{"dataset": "Sentinel-2 satellite tiles (TerraMesh)", "encoder_bias": "none", "encoder_qk_norm": false, "encoder_parallel_block": false, "encoder_drop_path": 0.05, "encoder_width": 192, "residual_init": "none", "optimizer": "adamw", "lr": 0.0023, "final_lr_fraction": 0.1}
Rows from block 4 of the encoder, named by matrix and row number. Rows with one number belong to one attention dimension. Each number is 128 + 32 x the weight over its row's rms, rounded and kept within 0 to 255. All counts start at 0. Numbers have three digits each. After the name is the row's rms in percent of the matrix's.
# q: attention query (encoder.blocks.4.attn.q.weight, 192x192), inputs 0-95
# k: attention key (encoder.blocks.4.attn.k.weight, 192x192), inputs 0-95
q.106 106:028078115171125132200164144138100132141116157163094148177117141118161145117097141137136129129160099127081131132090136080138136118139131130101100053045040027089084077087101108137145127138087130134143117100082124114102136150119082104134112122122137141129070135118108077163162084118158142103
q.107 115:126118116072092112125124118135116136123141150166191150110128175148166113170134164122146153139106125113143138119103121193132159138137162140174117157156141115118116097095116123103100101164130076124113104154158150110152111120092134141138145139122099125092115113144120117132145134091103074149
q.108 098:243197147143159099132103141104123054126094113136050123156095100136140129096116126151115102145144080101118114097157097112117140124143086110110138118197197192207174180137165140190139190115142143132123119103078096151119137138140102124172089118134143113132087112134139149109160150153149151117
q.109 109:094144135110130154173134138119098092153119196190116104129101171146229139117136178109143118136104098073117103070100143108120145162138158115113094045076116129121102120043141116106072129176195087133103134195157127099105129152128116126164155126112135104105154089127095108171190189099172040157
q.110 117:169161168132130178152119091145106097142166153152156134149151134133159177039126060157167119169116102085168092120153213043095109184100142094056120108120112150136117136096113158129148126188178206091158108132138140138129106163154062123123136105099124125145128188127111154157166153134180113170
q.111 104:068034050060080141175159119158144166121179120150194167105141173119122126125140127146133168115125121145153130126122155183112167126131143137146130235146091049068069058113105116101136102131101133135151085152133165110163118111114125153142117129127113157117117149137136125142115107106131122159
q.112 106:115064043053065089106105118104124128108117155145110167140074118148179134137154163090107128129163155142091165114138158114118140116149155154133148255210183166139117124080094134129118122150100109116138190124149091130093129133125103155147142172118151133117120128159127110141171143098126105098
q.113 094:135145160169136148148146139110103151087111117146119140134145085136054106144140090077154154132094167156068149214102126141152117127118140114130142085093102112136113121189097146107147109099069145113099181125156134144154127132126103093113136070158100146116131084142127156064047077116082151070
q.114 099:156126133116090119121155107100105138080167175162183178148153120148129128140131131062151157159114138125066148161098169093123121176090162129111140152153133143139112116115099186128130102180079137107110122123155112129149095145146066143150139129114094143108080141120081126133128095096097103126
q.115 100:092138148217178177146146180165160167170119106097103092099130131130111137112103102160100132098110143184154091142120145099146085126138090126110096027007054064080110124132132097124107121107151185161129098131109159121118146130162208114114137129122123145167192114096161124117115135170142134162
q.116 101:160097035045107107135115146144126123135130152141140124102101173159175136118148120147121143115124099111148107051143120162128157113160106125167147241211163138108098121090128091100091118115170124150149126163127132143140153123121163148129126127139131142111154106147133160110168160121146091151
q.117 117:071146187162107118057084107109141161114092143125125079101131109145148120174158137113118116109097140121107165120102151105158103175085125130148104078096131156157162172117147145154107108153143189156053120116172137129133124061151166166113148152100122160137127112128133098143138146140131080189
q.118 102:113076075072112126180169149156101129109174180150145160167155158137143142123110114111167131145139106088105098105108115121131163110140125103133138163149092074087072073100113109091137119114108096135168123121107111148142129161113080127122119089138116128101082140145096135138134094097116129106
q.119 100:003044047131114150162155148164126120124147135120126117136117168123103164083120125157110128087109110115132100101146177115136140119130094109112108153077060044059083102133133102097129124082149152157164125158107126129147146116166149118111099093134140158144122143110113130180101131147168129139
q.120 106:071108161107121088110087067109137150166086098134165151060130112106131107128147098165134143140157122157180170137132117185111123154103154165162148158149131139148129130126094143162139119180106173143090134074150187113124113093096144156138140173104124136134155146151169098117167102134146154158
q.121 106:164173162141139145079100125102142134108098093079096076134141057121060102131154065107137099124135152153097149166134120116135107099113100111120154135149170198172168168200145141116144148063119182129100176130127118174120150118140148111105128099151156130145155128154169153073055125144089166102
q.122 088:061012009084094131139162162179152159104189128110143145134136170129088142128119140149103140102126136146130105106151172136145171081149097126134141255137099041047078082142128093087147122089108122143177101147095125138149135100146153144115085124135142160145106162123129131165093117134125150150
q.123 102:102092113094107148120176152118104133090188169121145159211158093121104126190116147058154095147135140110067129156103117098151136107121136101104126129128107106109109076131125147099134111102092064103140147121128070152120108149091055141119113102147119124126082139130115127142079109087052134085
q.124 109:126145155157121150125123108123144105099129059107126097115135109091029126093145080166139135117108130122131133155172153140125121131087116111116147141126133156152156165222147145133172141092141200117134136150123158128177120092159124108105103083151136138158129161124130176115047138175136177132
q.125 104:048098144173166183177173161185158170140145094117122124104144129092047125104129110172158144127120143143179110175161133146131102106113130125104126079009000049052091094171112109137177154143123134109148125124118171117160114112146142103125119110138124110162152156112160134140067107167138173153
q.126 109:167204243235173141108155122114133119107153094098121107142158089107036141148098110114138113115086155137098117160121115120156087155085106108100135006054101153154158174219145160142153144102122145123088110097122137137156121122152109088089118091149102109126115117092110150088058103173097176117
q.127 096:176181144104106067065079059100120083133105121123160128093107150111158130140128155136119113112133114104164143091130098170105155143119130140151134160208213222199189190135168147161103150134174079130118117133149125106144130115125134121131131152116121108101117133123101127146155155129157102155
q.128 105:094147151104124124125134121111136103154107132132114102129161173085143090141075136101139097145183052146131144150087097094107149097156128150111078131107105158123167144109173174150127123147145075098118095164145129135125112093126096102066097125138080106159138183126127153116144130132134119145
q.129 086:146085030000079070081105129097141133122119179152106129120083169091157109160136121101094106072122160121128106078138175154117104167199093135116131255255192179159162126101132118126125179108169139137131122152127113123136113130121177155174144152111124120169123131160122097158161128121121128140
q.130 092:220247255244174157120103124093111079130125123074127095117136058158129124112088141126135127152133081150115142127126126107146103147106145150108115023085167204203178194155131180133118089134111117147091140100144139088141154154165114130120128147167166142115133097109097123125130113103127127127
q.131 104:046133142155106059062072097086048111124103136101144142091078138106149108144209125159119095118103165089103091085127144156193110118146135146160135113153160179203182175134102175133157119106096152190113143085147138134114172146098129137136157130126155093132132140118159111149153122118145136087
q.132 094:104133145137152133095108140118130104136166071102118112147134133130097153133128125155105100099097149074128154099114171123088123147120098133102148137137166164170170143179149130141133147102138130131082166119124131104106129150133166152135105147144152114123106140146152124163090152155119136121
q.133 106:200122140131139162108154142158085133032156180125146135096097090143138115113126113135079153150113189175140106107160129129126112194151160129123187109146162116118075115109080107094167091189082180192156088123081152107127104162135166149228102113142144192143118067145063080110139120076130117162
q.134 096:205175150158164179181187142152163131119141131129111111130160154118087098118107114129163157154149117136138110153113064111085129093156143135133117081092068089060094114132137133151122083142160141115171094145093112149143100109145119102135092074139105136157184149100093154037091114165101134143
q.135 115:182162153136116171149119112119129140130103136158108135166108090150172141112177080123125089096083166103137038132148146148155136178157116128157139110121109131107124116099122113138136170092163153141170121125123090121157150121136158169181150117099135120127134081118118094111173138142093136116
q.136 093:217255253241187147110096130095114115113140152122102094094104081140125136163100141156130119124093103118113112071097138127128075143133137142094133048102163217202199217153139169178147118125135132157048114110130149094158144165132114128137136122164181122142126124127130130130146139154179153142
q.137 103:161141090049067033060052100105093078104091121097140129107111149092137100135165112089094097131152095112127142090128122122114150119162104128130132246255255255212180198131161180132159152124163126122175135130107127125143131125132132159099119155131137134131125129134148125131136135110121110122
q.138 099:110044015004070045094106127110107116161119174138127198129124157139177120128160103103146126157132130131108131139118134127172163117127157141130135250233188147134102087075104145078074110157107119133159136124172125132097140110146130154097158164110067116113160144142087118122183133097117119157
q.139 093:160078020034090095134099094130114115167099220146149137153129139122173118157113121102135115164186080130155122094150101105159179109149131115151130201199160140102097077066120116069110149158126124104178090146075104149111133120113098116096148146110097115180160112082078125134166139094105092129
q.140 102:176180131085089077085076103089106136067115147153098136082074119087117111178140134140131129127135120143118117084082137142132082129189170139142105199237195222207200203131144178189173138147155136109125130137142132132177131115109082155160136119128136136114119152146169148127153120137199124140
q.141 106:147126118098096055107099149072145130104120098119115111066141152103084079154135136130137181129113108131089152110070130147118049093139136139118101217231183215173156224160130190177128095122168130122115178134153149141168146108139108135111130121151139153102131152180189165137124107144154158117
q.142 121:224168128113116127154125116149120094052165156076133149132073107143078119149094119155181105122156142166127142147157094103129075158140195136174150124143137104113090121166116137108089115142138110128122151078113082135103117134122106135182111109148160078111146160128069111087084060094150146182
q.143 097:123130142135133135164151135127132179139112163172108159106105094151160107130125157149166164157140134171133110139115115135178097129121184137145111085078060077092100104082090119122110107177101116111132131137155128134143141110114132124134164145120103127105146140107132115124179092115144116126
q.144 090:247188154090102058055086133058121087114121147106122134098106125155138107136134119113124138117118127146082163110118146133138104145153136155110108178250255246239187192139106182131103110111136120145106151116177135108133138153157101152132186145150149118102131113148099111136149122096151142136
q.145 109:124142142137109113099155122142143119115131056061120072132170133102089095090129132123120129118145148128155188137164106113082153112124069111149114127126149170161162144180150109130145146107192152112137136140090115137108102106147162126128086141126157131130098121127178125145070130129072110123
q.146 118:079116109107126113104126106094101129090157143090129146117112151106082129178115170173137127085141156141121141131140128142131075137159188141177083148139128108142174120171086151135115112093145113132078187097172102172107121112096016103139162092132131111140149179170139150147089119169217153101
q.147 096:162098087122147146167133142158178139171124119150144153157116100167135163126110136119149150149124138124129139126107142122123148132105127108123131136125118074100088075115131081113098149137095123102145135125111130100113138137140170141137139154126115143106123126071101109117117125120092122117
q.148 102:156176138150132150172148176127146180114116132203106158098104152111160141124154100163145136109072138089123044134101134163131075113177160130116089104101050091095127154084137107222137107111161126131134126152158128137173126132131083133163123077123072138117132150154153165081177159186158170146
q.149 088:128156187176133118099123123102079110134107139142132146113115129137197119122136124120102103151110115092096105134082123122167134121158122151106142066117159182170146187093147157144133113135080108183109094121136150091119146165120127123096126125134113122114118115121118102106194151113127146124
q.150 095:046050046064112106143122129139150175120143100149154144128100178117075164172176134136103144068124149101123105122128159179086121109149116113120135201167111075092116112165111129145159151067129135118138158126141129166178114113083118129122135082120139135114157133180184147119093144186168159093
q.151 090:123131164177132104168161148124166163170122061106144158096156139150080134100163128148138212129115149119093150183106130178124102096074129141096121085096090080114088130172086157141108061115119138152158184094150135140174130149147140127099123103150148126067143087130174166071084107124087165084
q.152 104:039099106104138150137061127125078119091141194151193105107125098078142122194043158106106114144164032156145152068094168104135091116120178126133112142104084133125141116098134137128164139165100097119076100140098183122109153120114097113125106123131094138146116166111126144156146118095172115150
q.153 101:199139166122100131126148123111120130123128150119123144132149087188190101096126131099135147158118138159110148169138110112182142138117140129144136082113162158147103123090106113087083123154118123143140111124138133091102140132146114146143153157129126127088102084123115083120177131071087123133
q.154 108:088145171097138126130101129139089141119159181120185134131083124165113154180082181101102103092165043162156157097122124145115143123151141125130122086090143155155167138144135147132148141096128096099059104134114157118158131116080050099082138102122104107109117122163159105109112191159195128146
q.155 101:078117149166125169139119125136113098168088088138226117155145125139171172096116128080072101120143109104124156159137139114119219135106076112116111047050114086116126101113133086107142162079101104143128100159107153101095142141132143118082124139103111131115082072088112103138113150098060112102
q.156 091:095050060052090125156127128180147141115124122122140110122146114100117099114145111113122144151169130154186143117153120133120146121112100100156149202166096111076063072112115105092155141176149175101212116150062139149135123110143195156163081160114130161117115106113148119148112118082068079147
q.157 122:161153102126161135168126162177125170123125181146181138073097131136098148152128140118095156125136076133162084058144112153064117108164127096077119118122093115086117116120110110166159112107149160121158107149066161147177108127144137109125127080141098165138173101106133140064116162181144129130
q.158 104:112064078093133136152153148139141148171122173175143174164123131172206144102121126127147127151105154125113117159131129111171144145115159146129146123094086036064055048056102084087070111153063091141135119115142114113077143152128146118133172147114081116118132127096049089126192115093100131127
q.159 100:133131152094137185093151104148070102085146173115186131161098085162134141137105117077109095071118167174141103139173140129109168168162139112172152100092149116112140053132088095074097153088119149162084096129115149129086119087152170150170125098100098130129172095107050035088112160130083136162
q.160 104:062092155164157174173180141158155149115132092160140160132108118130112136129103124109153134121122132156102088197081138137128107119114158134118131076051025039060076101127139119157097131123072100130126111112148161121149129109134162134131099113112098149085134170124113107061135106148120163139
q.161 094:102177187200144091072074118057096077166110132096104091125139115159129100129132116149144099103079104121100121128148142107173106135082124149147124095096170201196199220165119179106079107085147105147027177109188101133109182120125104094077154140151170065151145126145109118185137117139152163119
q.162 096:087153174201165178159140141170149140150142067106120074138150114130072160104126125153118138087129133134159147116196145131097161143078074102120120064020068082107137117183131094138151139101165152119093153141124129137147110111129157120117089119132175127149137100119173159160050128148119114134
q.163 097:141065076131146139077175120129123126080154123116072094129164135126116102073167127134089170139081224142132119151202124113117163164117111118143199161152170100108088102140070082064106100158122216173150112145123130144085107119142203138199121142125152168178135081131079083160118117132109139155
q.164 103:167200194184148113107123153111117117163119109152107158127107094169166160115156111137147126144094128111084130136100151135152138120103142134095135079108156155202163154115148150163110120146089117132088132104177141095136142128143128163106153156132123106087128123120128136113159139127139125148
q.165 097:175255239246173164108094123091080095135097140131135094119136103130177130116114135135113106149119088093118143090116109091149142132138122143109111000062136186181195183107157149158159112134126110156086085135118148093111151169130092100095141124144139106143108096079125142136152136113124106117
q.166 105:080052092129137129144120164097165106143168054122118114142200179099081135102140128135111172151112134109084182174105156133113150102051113161097148190150133077109095131165143160102113088149103144130134162147159162136113142132148141129109101132134131142133126127168120191183075100099121138145
q.167 103:165150144155108113161150138096157169120100126161113134091120121127125088138124145155173187135115137164109112155098101153162059122133174141153087098109073103100116166124102133161111096124153122117133137140163121150160146120121102111148154114130119127097125136129151145107157090136147167118
q.168 117:119166154115108140162113147132134162090134100132084130109114127095144092123161122156149119110109185112158109115097096136139058177144142152177101111094061133112150131104126133163153128156182133124145163147132096128106147137119186148188096147128111121100107159146182123153156099136106107146
q.169 095:154113138095125110128152135123139151069141152112128185086089125144134084129103150123156139137107150174105113160078106129153045155155202160121137145154138133127108135122111151136087096160092095156131141094161143114116132141151142144167130147154099142081132183133089085092169101124139168145
q.170 098:034029081116149166180188159170161162127162123146138125128157157120112121100088137131126145131116136140134129151130125110117111133100140125109145133070015005023043062126113085117113109153103118138127138128133148140110113132147152101133101116136100144132122153134107140131119112125115146142
q.171 110:136115164168145144147196142121178185101169080113085109101150141150053095134122156167146191101096179148114128160114107160102060113116143124132124101092096103095115154190096122155113106101149146139090160123150128149156104120119117110152126089149153143111134147182174144113082124195163186118
q.172 091:088025009032111087149107147139159159136146165151150153121093147136097152179098155153136155098146127173134129102154159158132087142121158125127112231181118067071078091136077113095101113116114118114128186121150124162142146129120114113130146126135119153134167134138103137155115108131170149119
q.173 113:110159181204148171124144119128134128094153083076117077131161142118079121111133150146112130110114146097138150130153102136094117123129086116150124061071112139135159156189143112147167140094172151140113131131098118129113120145115116100145107096138180130146097124147174146148067136157134135109
k.106 102:025030010021110074076118135124100162119143130154208137101173150120156103124143106137101120104127111155149131133160126117135144146098125124118085231172115102103130118171152065116140148082129095136138136164142152132138138133087154138104116113146099141086083140117164101163100128105128089129
k.107 107:139126133129081111096125108103134108111111114112121120104111121110128118091150141135152172134127153126114107141139126108107119130114123145143139148153162163145144145149098150107114074114107145137116126120124140135148147100129130076079125113125109097122127133103133102119118128132115145109
k.108 097:166187236224187149111108088113095110131108150094168131085160112147135143146124109127108112112093114154137145103111095134132150127156124117108099012049127164165181179194168110137194156079139126149129105153116132116108118133126146140116129094145091165145131121105130137079088128106138095156
k.109 110:049055123141137120067109095092121132102134099097142140117164133094184114141119132113143154113116127123131084146112121154125136085096124167142132177135132122175162140209138136146125104095090111163100092091086135126144136103083140094076114140117100121109053164091152076135111078103156156102
k.110 120:124102152150139168149138113135128150123160150147082121179192118143159095179102191092119171075094183113102136124140104225135134087115118171158165102087131114122106121122152074178155152155139048152107025129080132120113106110119139170159131110106121156109061028138140154114138117123133171108
k.111 101:193129062024020091135163152142176142145138158165112129134116119111102126113149161153153170117147169120132137136142140118116133133117113147126145190244199152105089097068073122095123079145115145133138121150122133129147124089137117097120133121126125112114141116128130097114143143127100122134
k.112 102:236203153136098065076071116091136125117118138128168106137127141107191104127151151106117130124148133143161095136145161147121143119107123145115107166222214200202208182182145097173117141105131123086133152115104130127141137098075126101119121140138138100118118143100158109150102112148121148126
k.113 093:112117071132153126143173145151174131169150146175139132144080107151064148154111104143120095122104121127126134110098108113119109129155130081119116087090054053060103094070154075112110139146155124153172127124161136110114140165162162154173143139125123166173188115160086170162178155168085134131
k.114 095:184154129147124123113152153124161124130191128161126107151111131130129117132104178141115155113106198147138149132161099166102101117153144161123119109112120133118148134116147051149165149180147081110121113135130194124117113156148156141157123153117133153126126065116132142152123146148089137119
k.115 097:000021047054131150181141146172121142158138113134120137167147122117148121128144140106134075133143078103167110110118159148151152116145106106099139160117037038061050066078131169124101150130132110156145130125109102159131123124098122136143120137123160142139123147127136104154155118115157121129
k.116 101:219191162125085089089113094113142102111128147100121130111147093097143121119138170108159141120142161095144088129117146124123170137109105149115130115206216184175157148132119180124125093098125138150133114122081100117127131092101118064093131089121116093123114175079133083111125111119119121116
k.117 114:084107155202181175129110138093083098109179033086134115145117112134154114068111154119120094147101097146121115162142120127138104065156174113120151197092081144141151146159171182128083149149135071146112160121122191177145130193144134135160101156107153148159157108128111104154095134125129152104
k.118 102:154123060064089077097144128133152143099147156151135136096156110133095123132129146140113161108128178129128141120123120099122130186098127152135104150195175134113112113103122094101149101127120122128125108153124112112117129122131154111108136111140106116092099133098122115132129120121107104112
k.119 099:133080015012086099150155152163174169132180147163146143116143123107100119142111127143163110100130135109147129114112130126129123132123120126137144233236151105096066079049116102110133145163131112151147107144115144132135132146109124137147134145127122130095118153163117122163158132098136111146
k.120 101:129138162121088157128125125089074099139108103116109107175117130133173142109152163124113149122167114156093152185186144097127151086117152130141132184153164166138171131156114159122099099069121129097130165160128130143153122130146098135131113090121128126164148093149139117100099177144113147108
k.121 102:172173169194186155164139145138138114141138133129097145130100116154081149141102111127105096139112124118117130113090121120136104126160136087119140065087095099122120129092141138142120146158151129139146148116157110123106118163170120163181141143120130157156191118157075184110157146160141134143
k.122 093:224157041000039071165144154174199151138148164157123140133110138110085127097131147157170132125161151111155144108124152116116123170119123141125135187255194143101067081030082106103133122183139151114150130149131121130124128119130111110146143159135145105094144149127126110126152128113127092154
k.123 099:146110063092150082122139157143177152110163148154102146091103138147051127108109089156089129142116150142115143089108106080127079199108158113149126152159139109103093114109136065107134141192127139118117145122169122106089133145175173137135147180143127130093131118141095158178152114137134120129
k.124 107:164150137145153168190169147164162125160142147149104124137109113159080149147090106148158115116096130113113162128110101152126096111155132106149153078091107098088076093045110109116147142185143136144157104141155137121123129160176113170190147149123126167146164079201092187104172153127124126153
k.125 103:071027024037095141201178147179163166180131150159117138163125157136080152141114104156148142123165111138125152131127130139126107134121128125155146166146092038029022039032070092102115113158123149125144132137150116133131125128142110168151138167129155141127134104184118148116164129126138113130
k.126 109:068101121168204194184170163178123134140143117137112127131110119168070145128091110142132093153093112128108180126125098115132088126157152113137130060002016044053088088077136113101151150178149131123128144147172154134125118194191133175182133138123141184150152104184091178133156141135127123143
k.127 090:178203255233149164110105112098094085094103095072125114104113130124157124125114125128138147152104133118091127155136118119113109108132129144142130086083153197196194200188139190128148107114119148098098130131136152142149130127142112125100115105119121118130138142131124145086108142123122135136
k.128 107:089082147162132145078118094106091144067129117114131094129168127130130192101108171071140150140140165075085104121103105163189115139117114159142145131128146135155125156153140147124114100076089107180111127136138123087111171177115130168108132179090183128073143086112121116150125115121111139076
k.129 086:231202150099115075072067102103119076119122161110147122124127111110156148118125134147141136178158136110138126126126143143114168088169154106137147173246255238208169170135098140121132110124099154089127101118096158163184130091133110094103125068095104142117067162097141091090119132127160127151
k.130 095:116177223255199178155098130106073151128136081088136131094114116142146107143139146120069143130075118160144141082133099130131113114173144131133132004000052131160191178218189145150167156128161098138103126144097141116099101156116102168131114102134130130168155149099122167133098133139099106123
k.131 106:096142165199163133107088123097124056132110085075106138097079105145169111142110079133137102118061076141128149151095119143120145076140138095128118192127141185189196200173211134135148171130149129106132154127157130134126088111127092120105106067136115147166109135177162181122108149132150099152
k.132 099:136144149154154127131140144121141107151164124096093142144112145137103081123104131145113066164131135126114144116115119072119099169149151082117125144121138143154152154149141151131120155175129123091143162127121102151128105157159142161173118157141146151169163151145132154140142139120130112140
k.133 104:187169095120155135152125140131150100152174155125187146123177117171109157122099128100137193119108109135169148117165141124126135111116138097121118088099108128087134110132143046139118167136177112099113116114107115139123145105148106081145140090133089152141103183089103112072122085157165138094
k.134 101:145099120120141165174195118155184164106140165166113113135159122174068198107093152123158163117147140106097125165122111143179099181099133164155119051084091052056041083095109104111086126154122139184116131130164138097118113167130085144136157202115170159093145083158098131120139105119120132088
k.135 116:140150164121150144136121137137164119173076126116123147094098128159164135116116154161126183182124125129105162133131167134133137040126123084130138079107119114128120114107127173134119111134103186158075106135126160138118101068129095065095149068118072178145091128153140122060110126118148142160
k.136 095:129173235248213188143140106096095121148144086070106155126138128161110100120118110169126121163074124137112163141123093123138110130162163105124123019009085152187173162236174139135151169158152111101122135135120118128104074158139084163160137129135152143130121148111111144123098148111108106109
k.137 104:255255210164130097073057083066094053085122124097115092100109107103169144130120144103128130121136145106109134143124122148125149121153120151146099158190252228252233202178178174136137123106129131098153120144147153141174144128140124127134115112105137141137134132136111146105123126138121110136
k.138 099:193164096079088079080046122105098100110093168127154107141108117075190134145170150091092145083164141121161100096157150134127151098180123142126139206251238207158169151123129137106146096079113108098165123125083124136155140112089162101078120021092115130168130137113136121143108137143130131127
k.139 099:186154119082077080099096113128113123097072135159140091119127131074194156129186153086132167081162148138149093132150123177136160120130093179131115149208201163148135131115121105151165095066095121135155088129127132101161145087087156081084147087094098105088044115108133099127115091119138137141
k.140 100:240223228183152118086095083067112088109163128094105124109163112150109144100091118170146168155099154119100167163115121165123134121140141146138126129152217219241191185198146136110122114137155133105096119128161187137168122135150101133147145152127140127094112126124116100109113157132109123103
k.141 102:220219169152120117087107102089095120086176149128137116139138090119105148132109118149127119141132141100138121150111123110124154156186176151129132153176201182218177154175150126116106113155143107108159115137146146148152103179142091166146109140131152116142147126101118146151113156138115093120
k.142 122:200160129117119127150163140152166134151153171143072141128174139150063152143106115136086173094118137214139116115142135145109141144139137170155149082097137139103098085119091082069133135148151164133079143138131183136132094126146098126180145169127102148123128128121145082131120163156104105106
k.143 097:070072091111116117121109147142107166106094109153139133137140129122154149120165147144103167120119116138167122128151170164119146102126120165123133127117086112099108098133098097125136102094141110146104103113114145119128129078092112109081125106127103101125105118099139103143096123127113143125
k.144 095:248255220204159134115059117087079096120127135079118115123107088122160117156168123130097110129091127154139120104113113137142147118226151125137161096129191245220206205210174152126167135116144135100141117116071145153131107136129129140126097034106132140181142152099117135106103156151107117141
k.145 105:128153176153137109130128129124117104089150114135134108119144129111091146127099141112141109138157111112128108130100144137135109146099135181149124131124135115139140160116166163153148114139124127162124138135142173117162165133167103128130104164149134131123138137129131154140167090116143128145
k.146 113:134097120133116126130153125121163151154168143166077110140134125143092123144122050156156080091105139163099127130063121141129136119144120143147183172146143162143078143134145064110153164131139158133082157144127187121110100172123148161159141152143165094097102125160161110164124147109113110150
k.147 094:141132090076108095144124160158139152144128137139095141145110159114128102118173164145086105129166126164161107113172128105097123171142136133090111122150123102084113094102081135120123108146127125112144126111108119141141108102107149115122126129134118116164153142135135117139127119140113138161
k.148 106:108091140112165180121191091150179133152122178112116155143183096201108110107092091164181146188111122050097146167111130137193150100134144065135164083101107099111067089122118155085052120161119159165100087112152097103083083122118093133080161116114148121116116124121115121111119152117159144102
k.149 097:088142167188173163088100113098091081110098112071145136111120116141163118132146111098133107135080102108115131130134102122170133113153130096115109108080108156160187165197182164115131149096128113130155135128128075129096128131114137126099117080112139142158145121122113159114104125133131128108
k.150 103:163113066055077114156193129151174133156128157176106125149092121130073102117104057186178076143120131121090150171115128106090119150115136100137121218205161113104072084071062090111082158194128182081147147124159141177146101152157143146199138195139170123107129106181135128124153167118125112150
k.151 099:111109079124112143191164179176129169112125137153149140162082101163110084155139103149111070128084067144163120119154124094111126164142143119127126109099080070061107092099103100117088155177149128112169124119135073141091109149143107173161094137144157132182187091153115192167138171157122094142
k.152 104:068071054132099096053123089107095141131148101140133135146152166105111133084113124107134174128120188117148138131148091148114168114096120134103141174143147127167144125181115063131129121078130079121106134136161126121122156157106173120127157196124146075053087150103131072165117115114154113079
k.153 104:115159146150124129096078156118070111100087127116182111125135115088173127144181145090084158106121109149173095085149152146142158095156123152114137093102108146130162147154161154130174088066129107154122102140082119123115162080119152083071101023114080119148105139059120116118108095140120142136
k.154 109:114108130189125163117137085113081105132110080121117093132127144084103109097144065152169083141058158167093132157123117163128124118133116178129123149096083119127128137177106116130153185109145152121124170132135164147110160146132162142180140165128212108087115126122101111162134108092100135097
k.155 100:029087101138127139125132135150112136143091089114114131127070147115169094138171130097130067130100104138129107103142110127143116119093093096095138127080053079096131119109145168169135152094105148159154141092132076128103153103116191112115118138131134134161152133164115147102172104145161159166
k.156 097:156124067054072068118120147146129128103127130170181121117150136094131158102106178100115192130186144121167131135174173125089145138074119171134106184207175100107128095067088100148121084127125107116120097130152135124170172079147114089121134148129072126108108132110129120123152096143154138111
k.157 124:165133093111133163170191090150169123140121129166106101188128123158085135095121092163201114136115145113107151208143115145145138160109144174161109083129115066078074082111092079135090187178132144113156103117174119121128102143113093133167157189122209144108113135182085132129128104104152128112
k.158 106:084079042067098119120110161160131131144080144138139143156116127123180109150199137103103113107136113143165096095147146115144157107152112094103142151158113128076100100106097121110118113080113122137145123114084089125100121078088165097060127037112092122156127141113147108128098120138133140142
k.159 101:136112092138146155150091131129141114190128112117136130126109145128075188094115133138128154124117152187118167117138142143136112082151154171150143108113103097089095133113129130139178151114120179150076192128085214158112132144128112069139141140118141222152116173173152104076131060115147157141
k.160 106:058041055078120159153151144149155168147152150142136163128132141155075150097099142149121146144122129134111159127156118112128108147108158119124118141098069046040078070099057137079091128152136140146103171132147121149096129155127118127141136199131152157133204098161126117127134151139122142097
k.161 098:083147200212166167121094105100082142147114068087130135106078100101180127192150108132097091118095117145141124109079116143132134071182146112122146120082094180213178170179205171155175161128115117159147132128097148127116082165114103169112112072113120149165110160121181167156102163107129098153
k.162 098:053064119128143152189193141164154177156151106133142150124112140125090108127081125163144110146130114129128141132116147122097080127069121128132124108069043040078075087076107122158122148180136138123110126125127148130123121146161111160181123212156128127108130135150139154146170134119144128145
k.163 095:163147090057134095161117156134172128171167168158193138133137120135133181174111138127139127073206121127171144124111155098118104115110138121101105136168134127099111124060171085169139139150130102120141128109082138149176134127142106091122130071138073191165110179127151143092153082136159140135
k.164 103:108157186188185162135086122116091106142113108060114159125100128132150076125134138149089110134095106137144133111164127116122113114158137097117124087073101162137174165178146183106134130113151111095133139129095100147111106138120133140112099064134139139189174137117120146142107156138107125132
k.165 105:055135220247197174112134105114104107117105069063107135114128114157163113140142113111141114127065108122109121132101087149178120111126115099120130023001057125167175181214211159158135158087129113165138110113133076092088118133114135143103126097136130130131112125128100155116116124126131134118
k.166 110:143121069089100087141157148150129190137168169160177148127113119131123109161096151120095096101168144111166130093130121047092097171133127065098126177159136120112114103073103091152078112164138091092180127115119076159135125180142166182152118135145130130162177119118125164153168173170132099126
k.167 100:108115129125119133124143130144115167101121142154131137126151100142119151136152116157124151131116114132156110136129149166130158105135147152122158100110099118129101092132110112110107099128138129170105102110138158112117112103110081131086134115139115102123106109106144105144097151127122130122
k.168 123:079086139153150126050142135131151110109113109124105144128186134169135135092067156124119170194135120074123125139090203123162138091114144088139158126129133118157127128143154145123078093130123118164051117126146137101118124077149069143099137127138083125130130129107144122127113126127134140100
k.169 095:149141094125137135084086156115107103111160159138121133163184112153106148120148129113096150131112121140146119116132146123164165131202167157138131131143150155129147137170124116072111125124149105135101145137099122139107119130108097135112106097106137139166188138103154104123078131148102111090
k.170 099:062015000027081117139182159174171164142161166183157159160165144138096132140121120111146127118164130111139121128131132098129139147099128115120130175162098057034055050062078078110087120133118111143141130125128084122101144146115139133129136153128120121109144129125137115149145125133147130101
k.171 102:120105109111122150175188151149148159127166155173141131151146107143050133130112087169157097141121113127125132154105139109130111164136163142133138119099076083084070087105110099116123133185146132136125143130127150129123116166163087154168122174148159121120143108122131139146131131106115114121
k.172 097:184118030024055078136144139161153189155131169185135141153119123093132106139175084156120107115150129159166109126132149132064158128150138142122154209237181150121079066089050048124121132155128139087152115110094152149146093121106131141141144138122111086114085144120168109165112154132124121156
k.173 108:075112161166143147154193132133147120127158114143119123118139132144088118130091088134167100134117120120097129153079115113148103147096124127134124098068066085120106130119166123154134153160125141159113141137168125111119132145163111149165124180154139116103122118147120146124159111112131119139